python train.py --arch="poolformer" --model="multi-label image tagger" --dataset="Sentinel-2 satellite tiles (TerraMesh)" --train_examples=145000 --image_size=32 --crop_scale_min=1 --horizontal_flip=true --translate=0.12 --color_jitter=0.1 --norm="layernorm" --norm_position="sandwich" --activation="relu" --mlp_ratio=4 --parallel_block=false --inner_norm=false --drop_path=0.05 --patch_size=[2, 2] --depths=[5, 5, 5] --widths=[64, 128, 256] --num_labels=9 --init="kaiming_normal" --optimizer="soap" --beta2=0.99 --lr=0.0013 --beta1=0.95 --shampoo_beta=0.99 --eps=1e-08 --precondition_frequency=25 --max_precond_dim=1024 --one_sided=false --adamw_lr_other_params=0.00076 --grad_clip=1.0 --steps=7800 --batch_size=512 --epochs=27.5 --lr_schedule="cosine" --final_lr_fraction=0.1 --warmup_steps=150 --weight_decay=0.2 --adamw_weight_decay_other_params=0.01
Rows from block 12 of a small multi-label image tagger, named by matrix and row number. Rows with one number belong to one neuron. Each number is 128 + 32 x the weight over its row's rms, rounded and kept within 0 to 255. All counts start at 0. Numbers have three digits each.
After each neuron's rows are labels from the 100 images, of 14848, where the neuron reaches its highest value: "lies over" is the class under the peak. Only what is clearly more common there than usual is listed. The data: Sentinel-2 satellite tiles (TerraMesh). In brackets: how many of the 100.
# fc1: MLP up (model.blocks.12.mlp.fc1.weight, 1024x256), inputs 128-255
# fc2: MLP down (model.blocks.12.mlp.fc2.weight, 256x1024, transposed), outputs 128-255

fc1.128:128077128142139147167087058165116157065117130159154182131142146120116120072136114154144164121062146126097099153106130108102076185161196093131132154107107141132195151155127163108145160109081165123208137085165133154084169166163149115158147117148121147069140134089199190147141138171063132129135174076105102160123126143153112149205106142105184122129129152109111107148078147090103148151077
fc2.128:155150107102106116140131133069124129192086117167129144074158142161098182110166134165154155169131157113109153118135168148131159112108108114152125171080149090044086123115173112121071043102158117134104101178128160123156169144075142107168088070138111147134139093152115129067148175121151154117157066091167107100130151107153148071136142101117094119141097090136095110109151135104131113162169
lies over: rangeland (52)

fc1.142:159146113185136190201130101102160138124102062108088185159038189127121183151112179136127154174100110106152156140165107092061140152133108138124198131173131107123160139137142104119196145137146076080182123186125088152101118173098140134046167146180117107072104091101145177116061119095152126159121123163129135166152137094198134097100067131087119121098080160133182111161176116132114144133127
fc2.142:162071134104126093149131110142137171173194128144149085171176090136120111121145148120144146119166166144109122090191089108155112192205139105144106141111126147113140114190180199138106131109107144181112106100143164155081095160169088145147140053099146163174088125183177100103122062171128205170145113074119122101145145078117131106130182166058082170146124073066089169098159194145139170137111
lies over: snow or ice (33)

fc1.34:119128124157104093123182133067072143130101150121141163075114128160182152114092121087095142114148128105153115163164103163131146087164118124183058125129082142131169098196100080146116186127127140076185153129152139177137067149097147115133101161179159181147109212132083133097195113165146197140089112142122161157098112148086093085093130109117131146179079147089128093127120124141137139104125
fc2.34:091114081116105183101105127128136135124116109102102102145179088101090113130106163122108113106128133177131122133086133129128129200100082157130124166077179096098151157095098164088118079102125141166119128131161132064117163088133120154124112124112100155152106075149153120127098205148099079155132139105106100135185176160165156140094096122179078155115149110126150140146152156120080134121094
lies over: bare ground (30)

fc1.745:122134143127156076128173092098162134150154135101104169136076139170103124084135129108088132139141136155130161137141164186127131153090140116110134153145122086088129118164120116057159154122108128121163134104176148193158119114169101093171086135099140132195156129119093140122085113161120143085104099156148096115152104160140082123111103203182109085092110160150136163157098092068137169122172
fc2.745:100153113132113147121126123158113117153120148118103144120164099127141176154048108123181108142137120109121171111103098078115138131196073125134134166112169177137181121165123167130152130139115137157129113213100146124101081190078170174146135163187086139090076100128101171154109129186093171154148140088110169123182081087157100110141132113110174132147104152121106093136172194117179129095090
lies over: bare ground (50)

fc1.426:121119099162131115155119148192153136141166103116136135084130112142149111136139119124110141069176130122178156121157095077149202090175061145144143183101122195163124084132120150166143110102208160156115128135203061112112160136173120123084153173103144172074147123123118104046171109139121128131202090134137148170079108134137144107090077100088110128052167151170143112136157104137181113159121
fc2.426:161123090116155126094119094101125097136131158115111122118095122112109094158149134121199125084135142105065120148155112190082088161108106099153105081135161148105187143197151105092117127194094102096165133111109171152148066123081107137176179143143176114177130141115133145162069083088113128129081162091129058084183152153115083155161182085134119134146127168054071189112139176102113154134135
lies over: water (36)

fc1.202:095081117087120145110097111067140157130071158080152172122139107124106141102196117129116122127062090147110136194124156107153090139118121110146065171161138120101133103124084134125125124112202164104082089137180189198176141103128122104143081166121103131095121173120158129134104119141110107052111109134125154143159096124105161175189082050144126140119117117145090109137153103122147149122187
fc2.202:121111136163070110162165118137159103103154086140104083171111136110113144142138166097124133128119160157114152104059096086163186134210168097114124172107124131101168090119155147111130172064100127132117149066123132125109138169098146100161141091158165121092149099129085112124135169117088107186117115133117133147104157140159075129070135199154087140173121162056133076206106161122129081101120
lies over: trees (56)

fc1.157:112115108074120136081116093080112078074167062150096134130137123113148112134165128138156121148076144125183129198123155091151138121098161135161058124058115188131170119066112138144130117092144177110117117096078160120056067121115148114202142158116137149105045107119203153144144119147084041134137129156145122157131151136131131177128116106165113148173083103100170174136110145140199159137081
fc2.157:163134137146096103184143214081096195090117076146140151089119083114177101111113142138118151113173108134134149109126110149140100141157169089099135152162100068130177103168190087060164100126107108124086125164158069121158150120151148108140100133138159098155120141142092093101096182122141151122141130139181131078130138068165097170129124101145167107057122195151035110155102140086114141170179
lies over: bare ground (26)

fc1.172:151097184149156153150160139085143126095170114137148074062147158149092099108120152115130136119135150098118130171134152143114139064145099154172078163153131104178170117122097124114148122050101147085130105129130061082149115172096140102135097146134152133128069100124100145142088130113117114097184100129136109139118166095172102144125205098165161153193111139101131131123111083113119153145069
fc2.172:044128075113089145055097151056119131140081080075093173114173094139177186122116140159141111138141107065124113125119161127145153125166101142108134133079087167100137097134079093112098132109163115138130138133119136161079113079120116081107169112153124171167231159189166136107052159122150176137119146090087123073119114106112131146134089168107092127109113109130127142114120123101136137121131
lies over: bare ground (50)

fc1.492:176088178151114149118164039110136098084123133119198123152063131128149146128118101078126075150164116077115089148157093086132078115095114089154122136177105127139068103145154111111120130170097144120149129187081065130069202147101100146143111101170118185174112150125081066108089124113097182120108106114086087130063175151156126104148117155125136173163113112177111118155135156103157112101107
fc2.492:131183125084107089047152219085140207096138055172111109087080136168118122168122110157139110152105125098124075165114081170177164179191114167132103137199170116119176144140191172163114136111171158067100192066092079124145135145181141102144123156151109113083149146117153171124105131136121107086149108153108091149160114133140175148100158069173156119145077144118157141180122061133188181132125
lies over: bare ground (25)

fc1.119:139191138152146140151155164146177149136120107181107110081163178130118196079123093127144139112106167150160150134122174153180170109100147123121167070154075152111141103146120114123141119147148095113131078127186165092161175142109110139092145155132138145136165151203175177074133096115071087102216110134151123165132157152134090082059146125077178170115180185127111066123120129067056124163105
fc2.119:047110173123088152144116109165075153149126143155155159099119106157126141122081130140114124057130106130154115109125067125109087167146103159090126136134104130059101154120147167126125124110158137129105119120037110143098074133083174150118201124116161126142131141102101117149084152198159160129122119152145127151129086109064165157203140102156083134035119130167116161172142183169110086120161
lies over: snow or ice (36)

fc1.634:134101062169169112096060160099078135148119132100125159162121153071105123123156121122081093180137200114183170161146126097171101120155161096102130085121135198160139162113116089170145141141135170172110140095163142192134145060193093087118151160092113156096152172170085125129105130109113151126100099071139118154150096112122105114122152160095146127121098145119189160129092104107118108130068
fc2.634:167104073141216147147098071178172137178115131155111073082110151174116125165149084095165163136109091143147121166157115109135072152148077060128106140147137100128146175116136103143132119101111131097169086133139183088141100123104118168096108131130082108149124113114109102177139078132182214148145140126123097131154175100134106184088114128060122085161166145084113094117128145168107161150135
lies over: rangeland (50); bare ground (28)

fc1.551:141110170143178151115182125171110127067123081112167153072135183090122170087140102188103135121119134146098106118179105149086136152176148185105126101137178113086054097107152114117145116043132133173073157198081091178127146104159160129159146128159095114109184130129159062078144103086118088096191088147157150122177116137081101131147177158150110117097140150138066142216127144133135130113141
fc2.551:158130144150102147124106139119150106161103173152098086131163136139141108192131163124177146135106076098141189097081092092167127140105157091139075122136062163138134186134143152108060184133163144167157133111174168163121106102130092172117112075102094129115089136175130094171162136143099182122059119146090115077112129122090179095189123118063140114105117128139212114095139101177111097135134
lies over: trees (44)

fc1.40:119144135065161155121059147133132174163088164127121140126164159121115135103060109127100104136118141176076126075128098146112109129099184198151171099114168136081105113098136139120162157119136088095090139143109095113167151179091166094132073133128153107118173106160100136152215121152134113146136115015149151100140106089125121160168145174191075097155132119156124121140108101091134084157117
fc2.40:156074108123117101148178064100110150117152137176109077156119142125157137088113132146163157167144070111146157157116169073119181137195057127164136144164149102123083096106096072129166151164126130098092130126128126171056085146159114104166100142185123071105134116147134157093068180090108086051111191129096117100136120141114094128073102146106065105120148129113118131090124141163164127132100
lies over: snow or ice (67)

fc1.450:131180186107144144158082115097055105111094107160127135159100121142152056162070145110111165152145111115143117159179101170080101114133138119138163073134183137160115117143079135074120171103095103209158143138133132126123128100159181112156082130219106121096103151148169138091166191170062106123113111148149109127145133121123124122165116185163131128105093070135077120139177148113125114108143
fc2.450:110163118116105124117163091104137153122105157068134096105168090147176193115126122174180052097208198159125138126157113158151101163089155154196080171133095130122143110102172094125118116117142125113082084107135134100166110072090132090078112085110110089156070150102113154156148068125150121094098175144104164105121134138163195128133129121072077096158132126129113112139048127135124106152118
lies over: bare ground (30)

fc1.57:168127164088172118123132149147096165071166169136144126172153114143163113097176138170143118120146169152106101132124155112174118121161150108195161135096171162084149037130054187162111115144155191078084176102149166083093129142150151158133161159114132160121121107121100169105098160134131116152163110145150162092129154125105175150146079098112090159111138114130133154144111142078148131148133
fc2.57:142150121162102178136147091096133076136140122114100156092107175087099125137140093057080148138068121106084169096114102077091147141165108148147163136141145131161143102152130110175104123100158018102163113094114123108182193143099153140093187131143142129170163134150165111146144128103155100153129055116179119158092126132128138106101126083159080118082112156156146157116160110095105138151136
lies over: snow or ice (42)

fc1.370:133130133058121125077115147114161184130175175066130165112126102082108096140097137136132147093129162156097174130120102165143130142093156098182133152161115067158070118161117097116139111197107155121184144121135134110074109121119137159084146141109085095181107138163175132179124119119168155154114114097157099163133178123083147062132096098101139126197119122088130125070189139128171134106153
fc2.370:126108126161125117163152126152140119157153092158092127141082123093148173134114131098069061126087108096124090142115139104066140150151178064125122090155117096137206064130133220168131107120090092183104110136104120152098149098133101075145137105168162157086143085086116135133086165096067119107134159105111134113106107155108107095074171144101119144130155184223097194101082154131119126153093
lies over: trees (46)

fc1.86:118123132087121102135099141090092151098108113100098151095129094145119139189154130172158155147155084103135108107126180135113164142183124133133126111153127164105092138094150138095125176078131111113114146156155111202129133154167158126059094144120084126145110148129106190107084111132176080101092144118175105108080070136097167110104063157133130168073113127139154129093102210173113085051107
fc2.86:141088157116189159081159180095109121103114153169157129165196114124146074132122125101124175090119118118161143134110081119165100142098147155082080144112106151127111127150099166172095132111176184110129146136139148079138132125129082102139069112096131112166136174137141099091135152163039148167142177109127146110116118142138124153128149138118122110139143159157139085129102036110196136154133
lies over: water (62)

fc1.755:136106140160142139156115177137178110094150120117094072085076113075125134091159153134079140158149148109146196098161181128122109170144130081167085077172179113132160140126164097079170131137112107149127086143150126062117183139122087052126122135138119129076131172091125095135132079166156126118108174121130102172119118143127152095124188097073158118163149061140174132148127169091119133072116
fc2.755:170153129135135108108099051139088134138176180120145191168133139182136102175133098103101176093134139113137111144126064193098095183175107161157113116130127129220131172149126126163136098153095107148147191156128105135136131140134147127136156107087084178103198067085098049098126102095125132138090106149119152087134117135116092182097156113080121139165076133157135132146154125191114071143133
lies over: snow or ice (52); water (28)

fc1.667:147165062120183169120124138198102185158155168134127144154079176113135122116072159067121118151094111137100167112080100139159165197099155155135151185116099094139086146140086154081059138112174144151131149113113132134153112115150062115140146105142088158137110127112079172147132088110141103125183133154147143090138139144126164217129126126154144171146127070163150195084134157084139123164109
fc2.667:095174130095142181176067162140166095122070140213098121081125065154119099070132100106162140149187169150152153125160173191117155105176145119071128121118125156078167146088132159121132120110138126121179138084130125133138111094133175131104102091149140143108119112146105122136112112121143122115085095173130076112127132118084172141104122154173095146117131112138170155129124151143149103118146
lies over: trees (49)

fc1.270:118107136118108087104097121165129150137168131138118161098135132121125120103122088156148142106070084151134126008131141132173115072099098181099187143140145072103162151150162119121097191109164171113111120109154142109154152154136092164137130175146134165124137158142147174086114145159074144112159089106084131100064148143102189171117096116130145103141115065058140086099116120164070126117095
fc2.270:194045104110085089129159068070141145128146164149204131146177105133132145136155160103122090116116167096143123223183163229064139113141133138137097135110142114129110061103161187114148075141069113089101120159113083164107074081099128132158120132099149138128123135137133137143112128117161131137088164132170139106137069147157077135144109132119154141145150160166149129150115187117102115171148
lies over: water (55)

fc1.70:078132134084145095104126192112139122124123202088160128134143124168068195058125164130127120145137145100126129111126162124088151148126089165129117111098181157095021137087144121165129137205133125159131138070125097150131162136058130165093085171087087103163142109181061159132122156178126129106134147079104112143120156128111148087099149121153154170061211150098166124159131196142108101161165
fc2.70:164125127128138152106071095176140119124139140126071107134040178122177136136111124145082151140098098141151139081110120127177149169122115133154116110137093143138196138135141150093098096093183076123132123133157174107126082126166161138075166088159135120145126140150179140166129170176189130118159136099122115145150178108184122085120141063053140120133122104180169143130133096150097123092148
lies over: water (70)